python train.py --model="image VQ-VAE" --dataset="microscope photos of single blood and bone marrow cells" --train_examples=48542 --image_size=48 --crop_scale_min=1 --horizontal_flip=true --translate=0.06 --color_jitter=0.2 --bottleneck="vq" --downsampling_factor=8 --encoder_arch="preact_resnet" --encoder_norm="batchnorm" --encoder_activation="silu" --encoder_padding_mode="replicate" --encoder_drop_path=0.1 --encoder_depths=[5, 5, 5] --encoder_kernel_size=3 --encoder_stem="deep" --encoder_avg_pool_shortcut=true --encoder_dropout=0.05 --encoder_widths=[64, 96, 144] --loss="l1" --latent_channels=8 --decoder_norm="groupnorm" --decoder_activation="elu" --decoder_weight_standardization=false --decoder_channel_attention="eca" --decoder_widths=[32, 32, 64, 128] --decoder_blocks_per_level=2 --decoder_block="plain" --decoder_attention=false --decoder_upsampling="transposed_conv" --codebook_size=512 --init="torch_default" --residual_init="none" --optimizer="adam_atan2" --learning_rate=0.0037 --beta1=0.9 --beta2=0.95 --max_grad_norm=5.0 --max_steps=8300 --batch_size=256 --epochs=43.8 --lr_schedule="cosine" --final_lr_fraction=0.1 --warmup_steps=240 --weight_decay=0.1
Rows from block 12 of the encoder, named by matrix and row number. Rows with one number belong to one channel. Each number is 200 + 30 x the weight over its row's rms, rounded and kept within 0 to 999. All counts start at 0. After the name is the row's rms in percent of the matrix's.
# convs0: first 3x3 conv (encoder.blocks.12.convs.0.weight, 144x144x3x3), inputs 72-83, a 3x3 kernel for each
# convs1: second 3x3 conv (encoder.blocks.12.convs.1.weight, 144x144x3x3, transposed), outputs 72-83, a 3x3 kernel for each
convs0.72,101,235,197,237,211,185,217,215,230,251,192,174,177,207,168,167,190,228,202,229,203,217,217,200,206,229,227,222,152,174,224,147,112,194,102,150,248,202,167,168,164,180,170,174,162,212,195,192,192,189,192,191,185,195,193,222,177,214,181,158,185,215,191,225,214,201,218,193,179,206,207,214,216,206,179,222,176,161,187,202,176,204,209,186,206,203,175,186,224,199,205,146,172,163,169,181,185,167,165,155,204,174,189,154,163,183,159,154,207
convs1.72,164,211,191,197,215,190,190,207,204,195,216,227,222,205,178,220,217,207,210,191,196,203,181,199,198,197,185,199,226,247,262,223,231,260,213,233,247,249,238,246,250,246,248,255,246,257,191,211,209,182,180,204,182,184,191,198,182,192,191,188,180,202,179,183,206,222,222,191,196,220,192,189,206,193,193,200,189,186,197,189,181,184,196,212,213,182,183,211,186,190,202,198,205,203,194,210,212,187,195,202,239,237,236,251,232,239,251,235,234
convs0.73,090,227,212,202,219,217,204,201,202,197,202,235,225,250,174,218,235,202,179,189,216,207,199,216,214,165,196,194,153,200,175,215,194,287,199,245,235,174,156,183,168,162,161,178,162,176,201,210,224,199,203,209,200,203,213,176,199,186,184,197,165,147,168,142,197,207,208,190,183,185,195,212,198,230,240,222,221,222,213,189,208,188,209,230,220,198,203,218,172,199,190,182,174,173,194,212,199,207,206,205,194,166,189,161,164,158,175,150,167
convs1.73,150,202,198,187,190,217,203,199,189,209,205,198,195,211,142,168,230,215,197,183,197,193,203,186,207,181,200,197,255,250,240,241,221,221,254,242,239,220,251,243,241,264,265,232,260,246,178,188,188,204,185,190,187,199,178,199,202,191,214,207,210,200,219,210,192,204,190,218,192,201,193,213,186,174,187,179,204,200,200,187,208,197,181,202,183,216,200,203,194,209,176,189,199,199,192,198,194,182,184,178,262,248,236,243,234,232,247,240,230
convs0.74,099,203,176,191,196,170,203,216,204,228,179,184,197,210,214,180,198,193,201,203,197,211,212,216,205,227,226,227,135,101,202,144,153,205,240,238,311,167,124,180,169,147,194,226,228,254,186,167,183,182,172,180,209,212,217,214,195,201,209,205,201,218,217,233,200,184,207,204,199,204,220,212,237,224,208,199,225,220,196,215,208,206,210,198,196,209,204,193,208,197,206,198,201,203,200,200,206,208,205,212,157,111,177,161,146,201,222,236,264
convs1.74,077,203,203,179,209,197,195,223,221,210,184,186,207,200,229,219,222,219,208,201,198,208,200,205,196,202,196,182,189,178,197,184,200,186,173,178,174,255,232,240,259,240,224,221,234,216,251,233,226,222,218,191,190,192,174,145,162,178,155,177,207,139,162,192,229,222,220,197,210,194,169,176,172,177,187,197,188,194,195,181,182,195,182,183,201,196,211,206,203,193,189,220,222,206,241,222,200,245,225,200,239,244,253,209,233,228,191,220,249
convs0.75,091,207,221,195,221,182,197,211,179,191,227,247,206,195,185,186,165,201,214,225,242,200,195,155,192,207,176,224,200,216,234,164,228,193,209,221,161,221,190,221,220,191,210,207,201,203,210,212,198,213,202,200,222,216,214,209,195,209,203,72,167,199,161,208,205,222,186,223,198,193,216,195,205,266,241,217,233,74,182,193,146,199,219,247,222,210,158,199,179,178,224,202,206,212,182,159,185,209,201,219,221,188,210,224,200,206,197,181,195
convs1.75,128,231,185,194,170,189,166,220,199,213,172,196,234,249,214,199,143,195,125,195,207,215,204,144,233,202,227,215,174,215,209,231,214,206,118,191,115,170,177,227,144,181,188,185,195,188,187,188,198,194,175,174,203,221,180,202,196,203,206,60,212,231,253,235,175,183,193,219,144,189,176,234,170,165,184,202,189,158,158,214,236,223,195,200,233,211,187,174,184,219,174,202,230,228,207,210,208,211,202,179,204,216,207,209,198,194,165,200,184
convs0.76,098,175,182,207,183,188,209,214,220,222,233,230,219,216,198,221,202,214,216,205,217,228,207,218,226,223,223,240,153,163,231,118,164,249,208,243,283,155,155,227,165,193,248,216,226,275,172,176,208,163,174,215,186,207,233,190,210,209,188,204,212,199,214,216,191,209,226,190,203,240,211,230,256,207,217,201,214,217,204,205,211,199,201,204,198,205,203,209,208,213,212,203,203,208,204,204,212,208,210,214,135,152,227,154,196,252,213,232,279
convs1.76,058,183,200,188,178,195,203,167,187,200,167,182,182,207,208,217,212,224,226,209,192,182,195,191,186,190,180,197,237,248,214,209,217,186,180,178,168,194,198,233,194,200,203,193,200,184,195,197,206,189,193,200,197,203,204,195,203,205,185,202,202,200,213,227,204,218,218,194,206,203,190,206,203,214,193,159,205,198,165,195,194,198,172,183,167,182,202,186,184,216,200,214,220,235,202,227,228,187,218,220,184,222,249,198,231,220,226,218,193
convs0.77,089,224,188,222,200,202,185,221,210,203,195,165,197,197,183,169,224,186,182,225,205,220,196,255,188,235,234,230,256,178,215,156,145,194,181,179,188,216,187,183,185,190,185,195,182,186,259,251,251,241,218,229,235,227,244,253,203,234,196,232,177,252,195,236,224,215,234,211,210,190,208,218,238,203,172,195,156,207,136,193,155,185,173,160,200,153,210,168,194,175,207,184,204,198,175,234,200,189,199,182,196,181,197,187,177,177,190,177,188
convs1.77,144,182,193,198,172,199,169,190,199,178,235,231,237,260,246,187,251,231,188,204,195,206,192,224,197,213,186,211,280,262,216,259,290,230,232,247,165,209,226,226,227,205,214,242,251,253,205,221,211,221,204,209,210,202,212,187,178,223,134,269,160,188,172,201,220,216,212,202,242,176,213,179,207,198,209,213,163,250,186,171,185,215,207,200,216,185,205,169,204,184,199,227,205,193,201,209,207,196,203,197,220,262,247,230,227,230,245,253,233
convs0.78,111,201,193,215,192,174,204,207,206,210,178,206,206,210,222,214,217,216,199,198,212,219,205,210,219,213,217,232,117,143,222,111,125,219,202,218,258,167,149,223,176,154,212,244,234,265,190,190,209,177,174,201,199,203,212,195,195,198,197,189,197,198,201,206,198,206,225,199,199,222,226,229,229,218,224,217,222,221,212,215,222,204,215,220,220,216,214,215,218,221,211,200,200,203,198,196,198,203,196,199,147,141,221,146,131,208,231,222,260
convs1.78,073,172,168,197,177,181,200,166,191,192,176,209,195,164,191,199,210,203,218,211,204,184,181,194,185,178,183,181,235,247,230,192,218,212,207,210,213,204,183,139,186,189,144,135,126,129,179,203,207,184,213,222,199,227,237,222,224,225,215,223,219,208,219,221,180,206,207,179,203,214,183,212,217,223,241,219,247,241,226,231,228,214,217,230,213,219,223,212,198,208,206,215,214,214,199,204,202,188,200,211,192,156,153,138,137,136,103,98,113
convs0.79,108,233,218,235,202,191,200,215,194,207,207,222,191,214,211,204,188,206,195,225,228,233,199,214,219,190,211,223,229,198,221,140,103,192,163,170,241,274,254,267,196,159,212,187,166,234,259,262,261,221,219,236,204,206,240,208,193,206,186,187,189,189,192,193,240,239,236,205,199,217,195,198,220,210,210,210,214,211,211,213,216,202,205,212,212,205,204,208,202,206,198,206,202,200,204,202,200,209,200,206,274,249,269,188,145,209,181,161,232
convs1.79,069,194,221,201,181,199,178,152,167,168,200,187,208,183,184,217,173,182,202,175,189,187,183,173,190,170,170,186,234,189,187,241,200,201,265,227,196,136,126,185,143,107,136,185,150,114,181,191,217,184,193,216,196,204,202,200,230,210,216,196,205,206,197,213,187,201,220,197,201,222,205,206,219,180,190,188,193,180,190,206,205,209,196,186,190,210,199,208,221,218,216,218,201,206,204,211,200,198,202,189,191,154,174,209,149,158,223,185,147
convs0.80,093,213,204,229,192,199,220,192,198,245,217,218,201,188,219,176,182,204,184,213,213,236,203,183,234,203,212,254,189,215,222,127,199,244,170,240,302,199,216,252,156,186,254,158,205,278,203,207,230,173,193,221,174,200,237,210,190,218,190,149,213,184,182,234,212,210,225,187,192,226,192,209,243,217,196,199,210,180,203,203,188,201,205,196,196,201,194,200,202,196,197,201,208,206,194,214,208,188,205,198,198,217,257,153,188,260,164,211,286
convs1.80,069,236,198,170,228,213,175,226,194,191,258,254,205,259,230,203,225,232,201,219,217,249,208,188,206,172,171,168,130,154,162,150,173,186,189,218,198,191,238,262,218,261,301,247,272,283,210,222,239,208,211,245,197,210,228,207,213,220,202,204,227,178,200,217,204,201,214,202,186,212,169,185,188,195,185,204,206,186,210,197,212,213,173,181,188,190,174,204,178,200,222,225,220,207,221,230,212,257,225,200,182,197,180,205,229,217,220,235,196
convs0.81,107,173,194,167,194,213,182,160,174,162,220,210,216,234,230,216,239,251,235,209,200,166,211,212,177,187,197,174,206,215,167,210,239,167,148,190,166,226,250,186,248,296,212,192,219,179,186,190,163,195,213,175,171,192,167,209,224,196,225,246,216,199,220,198,204,208,181,220,232,192,197,215,184,176,185,182,185,189,186,178,187,183,193,204,200,203,212,202,191,201,197,219,212,219,214,210,213,217,214,216,228,252,190,255,312,219,198,228,185
convs1.81,161,210,217,216,216,222,222,206,212,210,200,183,181,185,173,175,188,179,179,205,207,213,197,204,211,193,201,207,189,211,212,201,224,217,194,212,204,234,254,238,264,294,261,243,271,232,223,234,231,226,235,227,223,228,218,196,195,191,196,196,190,192,188,189,219,228,227,219,227,223,216,220,215,195,183,190,196,186,188,202,196,198,205,201,197,200,196,188,202,198,197,184,192,205,185,193,201,185,191,199,242,265,254,269,287,277,252,272,259
convs0.82,094,181,185,223,181,188,190,187,193,224,217,212,198,177,186,214,148,167,216,230,198,205,197,213,224,233,179,204,181,176,185,188,99,203,232,206,259,182,188,166,186,191,189,208,210,184,194,200,197,179,218,197,202,193,172,207,198,181,197,238,199,207,203,174,214,207,225,180,221,234,236,227,228,203,217,217,204,193,219,182,160,173,248,235,215,227,176,219,217,176,172,195,181,191,184,208,226,204,182,223,180,189,173,182,186,189,202,203,188
convs1.82,149,218,178,211,219,260,202,220,191,219,191,188,174,218,154,212,204,210,212,193,209,188,202,161,218,187,210,186,147,215,193,157,195,248,202,249,304,260,194,189,238,219,229,254,243,228,204,195,221,209,155,212,200,207,208,197,160,198,221,170,188,215,188,208,199,178,215,210,139,216,197,214,223,205,157,234,203,149,202,208,185,232,211,188,238,199,160,223,201,198,242,194,199,222,198,187,194,196,191,212,201,176,175,216,196,225,231,265,263
convs0.83,105,215,213,237,182,202,221,201,183,233,194,162,201,219,184,184,194,206,176,226,229,234,200,231,232,198,199,221,139,157,226,165,135,214,180,165,221,170,191,241,135,155,233,163,193,239,209,207,229,191,188,224,201,194,218,229,226,237,188,232,236,206,195,235,213,204,235,178,179,222,203,193,221,215,222,227,188,225,230,198,188,226,223,216,218,198,203,213,200,183,202,167,179,174,181,192,189,174,177,182,189,196,253,142,149,242,169,184,250
convs1.83,095,197,190,184,192,203,175,171,181,192,206,201,241,205,192,227,214,232,245,195,199,197,181,199,194,180,190,182,235,230,254,244,238,248,267,251,235,207,225,226,236,241,248,242,253,235,194,184,193,194,193,181,187,191,175,187,187,182,181,207,187,189,191,187,199,191,205,198,203,195,193,200,186,196,187,188,196,225,201,209,215,213,197,180,188,202,204,192,199,217,205,212,215,218,209,196,215,209,191,204,215,243,252,240,233,249,273,266,255
convs0.84,095,176,196,203,185,175,235,205,228,236,196,216,225,189,201,192,200,185,174,173,178,219,172,169,232,206,227,249,156,160,235,182,189,253,249,249,295,170,151,187,177,190,222,216,244,289,203,195,221,206,196,224,234,233,247,183,178,207,182,148,230,208,221,235,183,180,212,195,168,217,222,225,236,187,198,205,189,166,218,194,210,190,183,197,205,182,170,200,192,194,190,205,203,200,201,205,201,196,205,202,161,151,188,172,190,223,221,246,287
convs1.84,094,200,203,202,189,181,194,169,187,192,163,179,194,165,196,207,180,198,203,207,218,207,209,210,202,233,220,200,204,214,200,198,199,208,209,192,174,188,189,171,162,173,150,149,146,126,192,178,179,189,187,186,200,189,188,242,240,207,240,210,217,262,254,230,194,189,167,197,181,179,207,190,182,214,224,219,211,178,203,234,227,217,212,220,218,206,201,204,217,209,214,202,193,213,201,215,208,200,199,200,186,199,170,144,165,132,135,128,92
convs0.85,094,218,225,230,210,206,203,211,209,200,224,182,217,237,227,210,255,193,198,190,210,206,203,243,226,172,215,190,205,156,196,194,231,237,190,206,217,184,205,231,158,146,194,166,166,200,200,214,234,196,192,213,204,209,237,174,190,201,179,215,179,178,183,161,197,197,205,193,210,186,194,212,222,190,199,216,194,220,187,190,203,189,178,191,216,175,209,189,165,182,196,182,192,175,197,217,197,199,213,190,170,181,238,155,138,187,173,157,200
convs1.85,151,169,197,189,179,197,208,179,211,201,229,208,207,208,202,169,243,191,213,197,201,197,210,214,206,193,187,183,269,240,226,243,237,196,256,227,210,220,262,253,233,269,261,228,255,254,189,187,183,200,219,191,191,182,191,197,208,194,206,231,212,202,212,201,196,192,184,211,227,189,203,188,191,174,191,171,199,228,202,189,201,195,184,189,173,205,231,193,199,198,188,216,201,201,213,210,195,200,199,193,268,273,258,249,253,235,256,242,228
convs0.86,097,196,213,243,191,208,225,189,201,234,223,200,178,200,208,199,218,204,192,203,221,229,176,216,221,186,199,223,209,206,249,112,186,255,201,235,268,203,229,287,142,182,268,174,197,257,209,218,249,170,205,247,183,205,235,176,194,210,157,208,201,174,176,201,202,214,226,164,207,225,189,203,229,198,212,213,192,231,214,198,204,207,194,201,213,184,207,213,193,201,217,196,197,197,201,199,199,200,201,192,206,237,301,132,185,276,167,198,271
convs1.86,064,194,185,190,165,180,189,174,189,171,219,224,222,207,209,198,204,180,213,191,206,203,196,207,196,181,169,172,197,210,217,232,225,210,260,202,211,199,222,194,193,207,209,181,159,193,194,196,190,208,213,194,196,194,199,204,205,220,198,214,211,213,216,227,173,187,187,185,200,182,187,189,197,230,223,207,226,231,214,216,214,216,214,196,169,210,214,185,202,209,198,193,228,225,208,208,236,184,205,204,180,167,167,193,149,167,190,112,114
convs0.87,103,223,206,224,203,184,214,220,203,236,191,205,245,184,201,202,206,213,162,225,204,235,196,162,229,188,203,236,192,164,265,125,128,192,189,175,216,227,179,220,194,120,209,228,188,235,199,189,214,183,173,203,206,203,219,217,200,232,197,150,215,196,201,218,202,196,231,195,172,211,210,212,221,206,205,224,211,177,209,213,217,203,196,194,210,205,195,202,220,220,209,205,206,210,192,188,197,179,187,174,210,178,215,176,112,211,219,185,242
convs1.87,079,204,213,200,194,188,197,182,200,201,187,192,206,186,202,206,204,188,198,166,187,177,176,173,183,172,175,170,250,253,251,243,258,250,224,224,209,136,123,139,116,122,106,101,101,94,174,186,193,176,192,198,190,185,200,200,223,214,232,192,216,226,220,203,185,201,198,194,190,199,193,187,190,221,235,213,227,203,224,211,208,211,226,209,207,212,203,206,201,193,213,188,193,219,176,206,208,194,177,188,146,150,158,140,130,118,149,134,119
convs0.88,102,226,208,207,217,205,218,221,221,244,206,237,213,210,194,221,210,217,183,204,212,215,202,205,213,189,204,216,147,168,225,122,129,223,178,204,255,187,155,205,133,73,183,187,169,242,209,210,227,189,171,206,196,198,219,197,199,192,198,197,195,189,197,197,210,216,225,193,187,213,203,216,219,238,236,224,235,225,227,221,228,218,226,232,223,223,215,221,216,221,221,207,208,218,198,199,205,214,207,207,173,148,205,104,70,180,175,168,244
convs1.88,061,167,167,188,180,210,214,185,204,212,226,242,246,228,197,221,256,223,232,198,200,180,191,182,186,195,204,200,238,243,246,244,206,208,231,217,222,165,185,208,149,155,194,165,149,179,160,181,186,191,182,188,198,206,218,188,200,196,193,199,209,200,227,210,181,192,187,205,179,184,204,214,209,180,208,215,212,207,228,185,219,208,206,222,218,223,229,237,195,223,240,219,221,222,217,225,221,206,192,197,220,236,239,168,146,179,162,128,154
convs0.89,099,202,192,229,175,176,218,197,204,233,152,191,191,173,193,174,182,169,165,210,205,237,199,193,222,215,222,239,183,190,265,114,154,228,209,223,289,193,184,245,154,152,240,203,222,287,202,201,233,182,193,231,199,210,241,210,188,223,190,162,200,212,211,231,203,205,233,190,195,216,210,214,245,199,187,201,203,187,191,211,212,202,194,186,196,194,191,192,200,197,196,190,200,194,191,200,203,188,197,198,192,190,249,139,151,246,205,223,297
convs1.89,072,176,194,191,181,194,209,172,180,202,192,208,218,185,215,239,223,238,265,177,187,190,178,184,191,201,177,197,214,238,214,212,202,179,217,197,193,153,147,154,135,139,132,131,121,133,186,180,184,174,177,175,179,192,191,190,205,185,202,203,219,219,199,216,199,204,204,187,187,199,188,192,206,188,195,195,214,206,208,228,206,214,202,208,212,202,213,216,210,214,211,207,179,212,195,199,217,164,198,225,162,148,143,158,129,107,153,114,125
convs0.90,114,155,178,159,174,214,188,153,182,162,234,228,231,236,240,238,231,242,251,181,187,154,194,210,170,163,171,149,188,248,201,218,302,229,160,208,170,195,221,202,225,263,222,199,221,201,188,205,186,200,228,196,188,207,178,186,207,192,209,245,215,188,212,191,188,208,181,201,242,201,186,209,186,178,188,182,184,204,192,183,185,183,181,194,182,186,211,195,182,191,179,223,212,229,215,204,225,223,223,235,202,233,203,232,283,227,208,236,204
convs1.90,187,212,216,217,218,219,222,214,216,215,192,188,185,186,182,180,186,183,179,206,208,210,204,209,207,199,206,207,189,208,202,198,216,211,185,197,193,236,268,237,255,294,260,227,259,239,216,227,217,222,235,225,217,227,221,204,205,204,206,205,199,203,203,202,217,223,215,218,229,221,207,220,215,200,199,202,201,199,197,200,207,208,190,190,183,195,197,188,195,204,198,197,205,210,198,202,208,190,196,196,240,265,253,249,267,267,224,240,238
convs0.91,095,183,180,209,185,185,218,192,203,229,198,194,194,181,198,189,203,177,211,197,190,210,197,197,229,206,226,249,149,159,227,131,190,269,206,251,340,164,184,235,156,173,252,198,221,289,193,195,217,167,194,217,193,206,246,199,184,203,200,188,215,195,200,218,195,190,209,179,201,225,197,210,249,212,199,199,217,204,208,207,202,196,209,203,202,204,207,207,203,204,208,200,201,199,201,206,208,210,212,213,154,178,244,144,172,254,190,220,291
convs1.91,060,174,209,207,206,192,195,210,189,179,211,184,202,206,219,198,211,229,224,202,164,153,233,178,191,210,201,227,185,147,136,184,213,198,180,209,227,236,185,194,218,177,205,206,174,219,245,244,239,238,248,230,205,219,217,163,145,137,192,154,171,176,155,171,222,219,216,227,225,220,190,212,221,159,183,188,180,172,170,186,160,167,211,211,218,218,213,186,200,187,172,250,226,220,245,238,211,237,235,233,196,165,199,173,149,188,180,144,189
convs0.92,110,162,192,171,188,219,192,165,193,167,215,220,212,214,236,229,207,222,221,187,191,163,204,201,170,172,176,153,216,234,202,248,265,216,169,190,166,223,242,214,246,262,222,198,218,197,197,208,189,209,229,199,199,206,183,199,209,187,226,237,208,195,215,194,195,211,187,217,234,204,195,204,185,184,203,192,205,219,214,187,203,188,193,206,192,203,215,203,187,194,182,246,236,253,230,219,236,247,233,252,229,254,221,255,280,232,208,229,202
convs1.92,173,208,216,217,216,223,223,212,220,219,202,192,187,193,183,182,196,186,179,205,206,208,205,206,213,201,207,213,174,195,205,191,214,219,191,205,209,219,247,238,243,290,272,227,263,252,215,224,223,221,232,229,216,228,225,209,209,203,209,205,200,207,205,203,212,221,218,217,225,225,210,220,219,202,192,195,200,186,191,209,203,200,193,190,183,194,194,185,199,200,198,192,202,208,194,202,207,188,194,198,232,252,253,247,274,274,228,251,257
convs0.93,104,238,233,239,211,202,215,204,193,217,244,217,216,252,230,206,226,237,203,236,213,233,205,188,212,198,201,213,261,207,260,161,120,194,157,130,216,269,247,256,204,150,215,176,141,206,226,212,235,198,179,197,186,178,205,230,207,222,198,171,197,196,189,203,237,218,239,208,193,211,195,194,209,212,209,215,206,198,207,200,211,205,209,203,214,206,202,203,206,207,201,201,208,203,200,205,202,193,192,192,267,243,253,194,151,214,172,137,219
convs1.93,065,212,222,206,216,219,202,204,213,192,306,291,255,300,279,243,227,203,200,188,228,219,190,215,223,215,237,253,141,188,201,160,198,184,173,211,226,223,183,194,193,182,211,212,188,207,193,197,193,183,182,182,189,187,209,183,224,201,178,195,205,192,180,192,177,207,199,181,195,191,190,207,223,161,187,183,181,180,192,179,181,190,178,184,178,196,211,197,199,201,209,225,212,233,219,226,226,221,222,221,198,172,193,176,174,200,191,188,192
convs0.94,094,210,232,236,208,203,238,195,227,248,188,180,191,192,200,174,175,181,181,199,219,233,196,186,218,205,216,226,179,206,281,124,200,246,173,244,288,196,214,270,144,181,255,182,212,272,172,181,209,151,173,193,164,185,213,195,212,220,191,161,212,190,200,220,191,212,234,173,192,217,182,205,233,199,215,204,214,183,204,200,203,204,189,201,203,192,190,197,187,193,202,203,199,191,198,200,192,199,200,196,196,215,273,142,186,265,181,226,288
convs1.94,067,218,220,187,198,195,199,188,204,195,156,153,189,173,174,172,188,177,182,167,163,198,171,185,207,189,209,210,189,184,201,201,222,225,201,228,227,172,181,202,179,206,221,194,213,250,214,232,231,222,221,209,209,196,185,232,229,216,229,211,225,230,232,218,217,211,200,222,210,195,223,208,181,178,184,193,182,175,216,179,196,206,181,202,203,183,195,202,187,184,179,231,200,178,236,211,198,220,203,185,215,199,158,229,239,187,240,244,223
convs0.95,092,191,200,219,179,189,227,190,212,239,192,201,199,196,190,189,196,180,198,188,203,213,195,213,221,190,213,222,132,172,230,146,207,263,223,262,299,163,185,237,164,210,266,193,235,287,173,190,208,166,188,213,174,198,230,177,196,205,174,202,224,177,210,229,180,199,223,177,200,228,185,210,240,199,207,207,198,205,215,193,200,208,190,198,203,188,193,199,193,193,204,209,210,214,209,213,214,214,216,217,154,184,236,149,205,272,189,238,291
convs1.95,079,218,210,203,200,191,199,178,190,195,124,163,219,149,202,209,191,208,216,221,209,197,232,230,202,230,210,187,235,204,186,211,216,163,218,188,159,166,175,170,164,176,143,149,147,143,188,175,187,186,195,185,187,198,195,239,235,235,248,244,244,243,242,235,204,199,193,205,208,191,206,205,194,197,191,195,217,211,225,227,231,231,204,193,184,181,184,177,159,164,170,200,211,215,203,187,199,191,173,194,237,233,225,214,207,157,175,166,144
convs0.96,102,211,211,229,197,206,229,188,195,215,200,199,187,218,206,171,207,190,177,210,217,220,212,208,220,189,209,221,232,240,259,144,175,251,140,178,272,221,229,272,158,174,234,145,164,235,218,221,232,184,180,214,177,165,208,200,211,209,196,195,204,182,190,200,216,228,228,195,198,213,175,180,210,204,214,194,208,216,208,198,207,198,211,218,210,203,214,209,194,199,203,210,206,210,206,202,202,210,204,213,230,244,283,155,182,252,147,173,253
convs1.96,062,234,201,189,237,218,199,219,215,222,188,209,208,161,197,208,146,180,191,224,234,217,212,203,212,199,220,214,228,223,207,232,228,214,250,248,217,181,158,148,193,177,202,215,209,214,213,206,200,216,226,223,221,244,219,164,188,221,160,172,227,172,208,240,201,205,198,200,213,210,211,243,223,217,211,205,225,195,192,209,193,173,222,201,193,245,224,194,212,217,181,194,186,169,197,205,197,202,225,220,165,165,182,147,123,160,147,121,148
convs0.97,105,212,201,242,171,180,214,194,200,242,194,181,173,213,181,164,180,188,139,222,216,237,216,204,241,207,228,238,121,132,217,123,119,184,143,156,218,179,206,249,158,190,269,190,226,277,190,195,212,188,180,212,197,208,228,207,197,219,192,181,209,197,208,220,199,199,232,193,186,226,204,216,234,204,208,223,200,191,211,205,205,214,203,197,211,197,187,203,203,198,203,174,192,183,179,196,189,175,182,170,180,209,253,153,185,274,192,224,288
convs1.97,097,200,195,184,200,201,192,191,194,202,257,263,266,240,220,242,238,235,237,201,201,202,184,189,209,169,187,202,221,219,229,244,228,244,250,258,248,212,228,232,212,259,252,214,243,249,191,191,208,185,191,201,193,195,193,207,207,210,211,201,218,194,198,208,195,196,210,196,192,209,191,198,198,202,212,207,214,210,221,209,208,205,194,202,214,192,193,213,201,196,202,230,224,215,216,223,211,220,211,201,213,224,236,214,233,245,237,266,254
convs0.98,094,224,225,225,186,196,211,210,163,216,206,196,178,190,192,196,186,217,217,207,224,229,208,167,222,194,194,194,249,212,223,168,207,229,179,206,271,244,242,260,182,174,223,148,164,198,256,237,251,210,206,223,183,181,209,207,218,238,192,152,217,192,178,208,233,225,225,195,178,212,186,182,211,214,225,217,196,164,231,198,193,215,228,228,228,202,185,222,185,188,211,201,203,201,201,210,203,196,204,209,252,245,267,185,180,226,152,163,208
convs1.98,086,201,181,173,196,208,168,217,192,195,148,161,181,191,174,201,189,240,211,197,210,195,208,164,189,185,200,166,243,259,255,217,218,240,187,200,195,173,154,157,208,153,186,207,192,191,200,175,184,207,181,194,196,215,196,215,235,234,233,196,230,214,227,213,207,187,187,215,178,184,196,214,177,206,202,210,234,210,207,226,237,205,230,202,205,241,215,214,209,228,214,218,223,211,200,225,222,198,204,227,182,163,140,211,165,144,233,210,194
convs0.99,101,186,193,181,195,208,199,174,194,185,198,195,187,212,222,209,205,218,205,198,202,181,215,225,191,190,204,176,185,213,171,194,239,180,162,184,163,195,233,207,238,284,226,210,237,200,197,210,196,216,231,208,202,215,193,200,211,192,222,246,218,199,223,197,194,208,192,217,238,212,205,217,195,185,192,184,194,204,194,192,198,185,196,204,197,211,223,212,201,213,198,245,237,252,236,225,242,251,241,252,200,238,203,246,290,228,215,243,208
convs1.99,176,212,218,218,217,219,221,208,214,212,204,190,186,190,178,178,192,183,185,201,204,212,199,203,207,200,202,200,197,212,212,210,223,221,207,211,208,258,286,263,274,309,277,246,273,254,218,227,223,225,233,226,226,229,222,203,200,197,199,196,197,199,197,196,214,222,219,218,224,221,218,221,214,200,198,203,201,193,198,205,204,204,198,201,200,198,197,196,202,205,204,190,196,207,198,201,202,198,200,198,259,284,268,271,299,286,253,273,268
convs0.100,109,220,213,220,210,198,215,217,214,230,190,202,202,166,185,204,187,225,202,227,214,223,220,199,218,229,224,239,167,177,238,78,113,233,113,183,259,244,215,260,173,165,252,204,196,275,213,207,223,191,189,222,208,217,241,191,183,187,195,175,174,215,208,210,211,206,229,191,192,216,205,226,240,202,200,190,210,200,180,221,225,207,198,203,201,208,205,196,220,229,219,183,201,208,177,191,192,178,180,179,232,222,263,154,163,256,184,190,274
convs1.100,074,169,182,195,154,175,188,168,171,187,241,238,248,212,210,222,202,204,205,198,197,192,190,196,193,211,203,192,232,248,252,228,242,248,221,226,212,144,187,193,165,183,180,181,183,168,170,197,194,182,196,214,195,222,227,193,200,206,175,194,209,207,205,208,192,213,201,198,200,211,213,225,223,210,229,237,204,218,231,220,214,203,208,220,209,210,212,225,202,211,206,223,217,217,221,219,215,211,196,201,175,227,227,177,189,191,176,172,163
convs0.101,115,182,198,170,188,208,183,164,189,164,208,213,211,219,223,216,214,225,219,194,194,163,210,220,175,175,187,160,179,212,173,206,268,194,160,195,163,207,235,203,234,281,222,194,219,191,193,205,186,203,231,198,193,213,181,204,220,196,225,254,218,200,228,200,199,208,188,208,239,204,193,214,192,182,191,182,192,203,189,186,193,185,192,198,186,198,209,193,188,199,190,236,230,248,228,219,240,242,236,251,214,246,206,247,299,227,205,236,198
convs1.101,187,213,217,218,216,219,223,212,215,214,197,191,189,187,181,182,187,183,184,207,208,208,206,210,210,204,207,212,195,210,206,207,223,212,196,206,202,245,284,263,258,307,278,232,269,253,219,228,222,225,234,227,220,227,221,199,202,200,200,201,199,202,201,200,214,224,220,219,228,222,212,219,217,197,193,197,200,195,198,205,209,211,192,194,189,193,196,192,198,201,204,195,201,207,198,201,203,195,196,193,257,284,269,264,288,280,235,259,259
convs0.102,091,220,219,179,210,204,196,239,220,189,193,193,232,150,185,205,199,192,172,191,199,206,168,198,220,183,212,207,273,213,170,211,198,201,259,234,171,197,198,197,191,180,169,189,202,185,214,205,200,186,209,177,190,212,199,177,178,185,170,190,206,184,197,178,248,195,197,189,209,176,218,238,206,174,174,214,142,160,232,157,214,227,191,183,237,158,184,249,153,219,245,224,191,182,205,220,195,213,221,184,200,179,196,193,175,166,205,196,187
convs1.102,144,178,210,183,167,231,191,186,204,191,190,197,197,208,183,182,188,188,234,202,202,202,242,150,207,217,196,179,291,236,176,235,229,180,268,234,184,179,228,201,192,204,221,174,214,209,213,189,200,225,197,191,208,192,222,228,220,200,231,187,200,226,206,203,218,182,173,241,170,178,221,190,196,224,191,174,208,192,188,216,187,192,208,188,188,217,194,188,210,194,210,204,202,209,208,190,189,199,200,193,231,253,205,248,237,201,216,234,205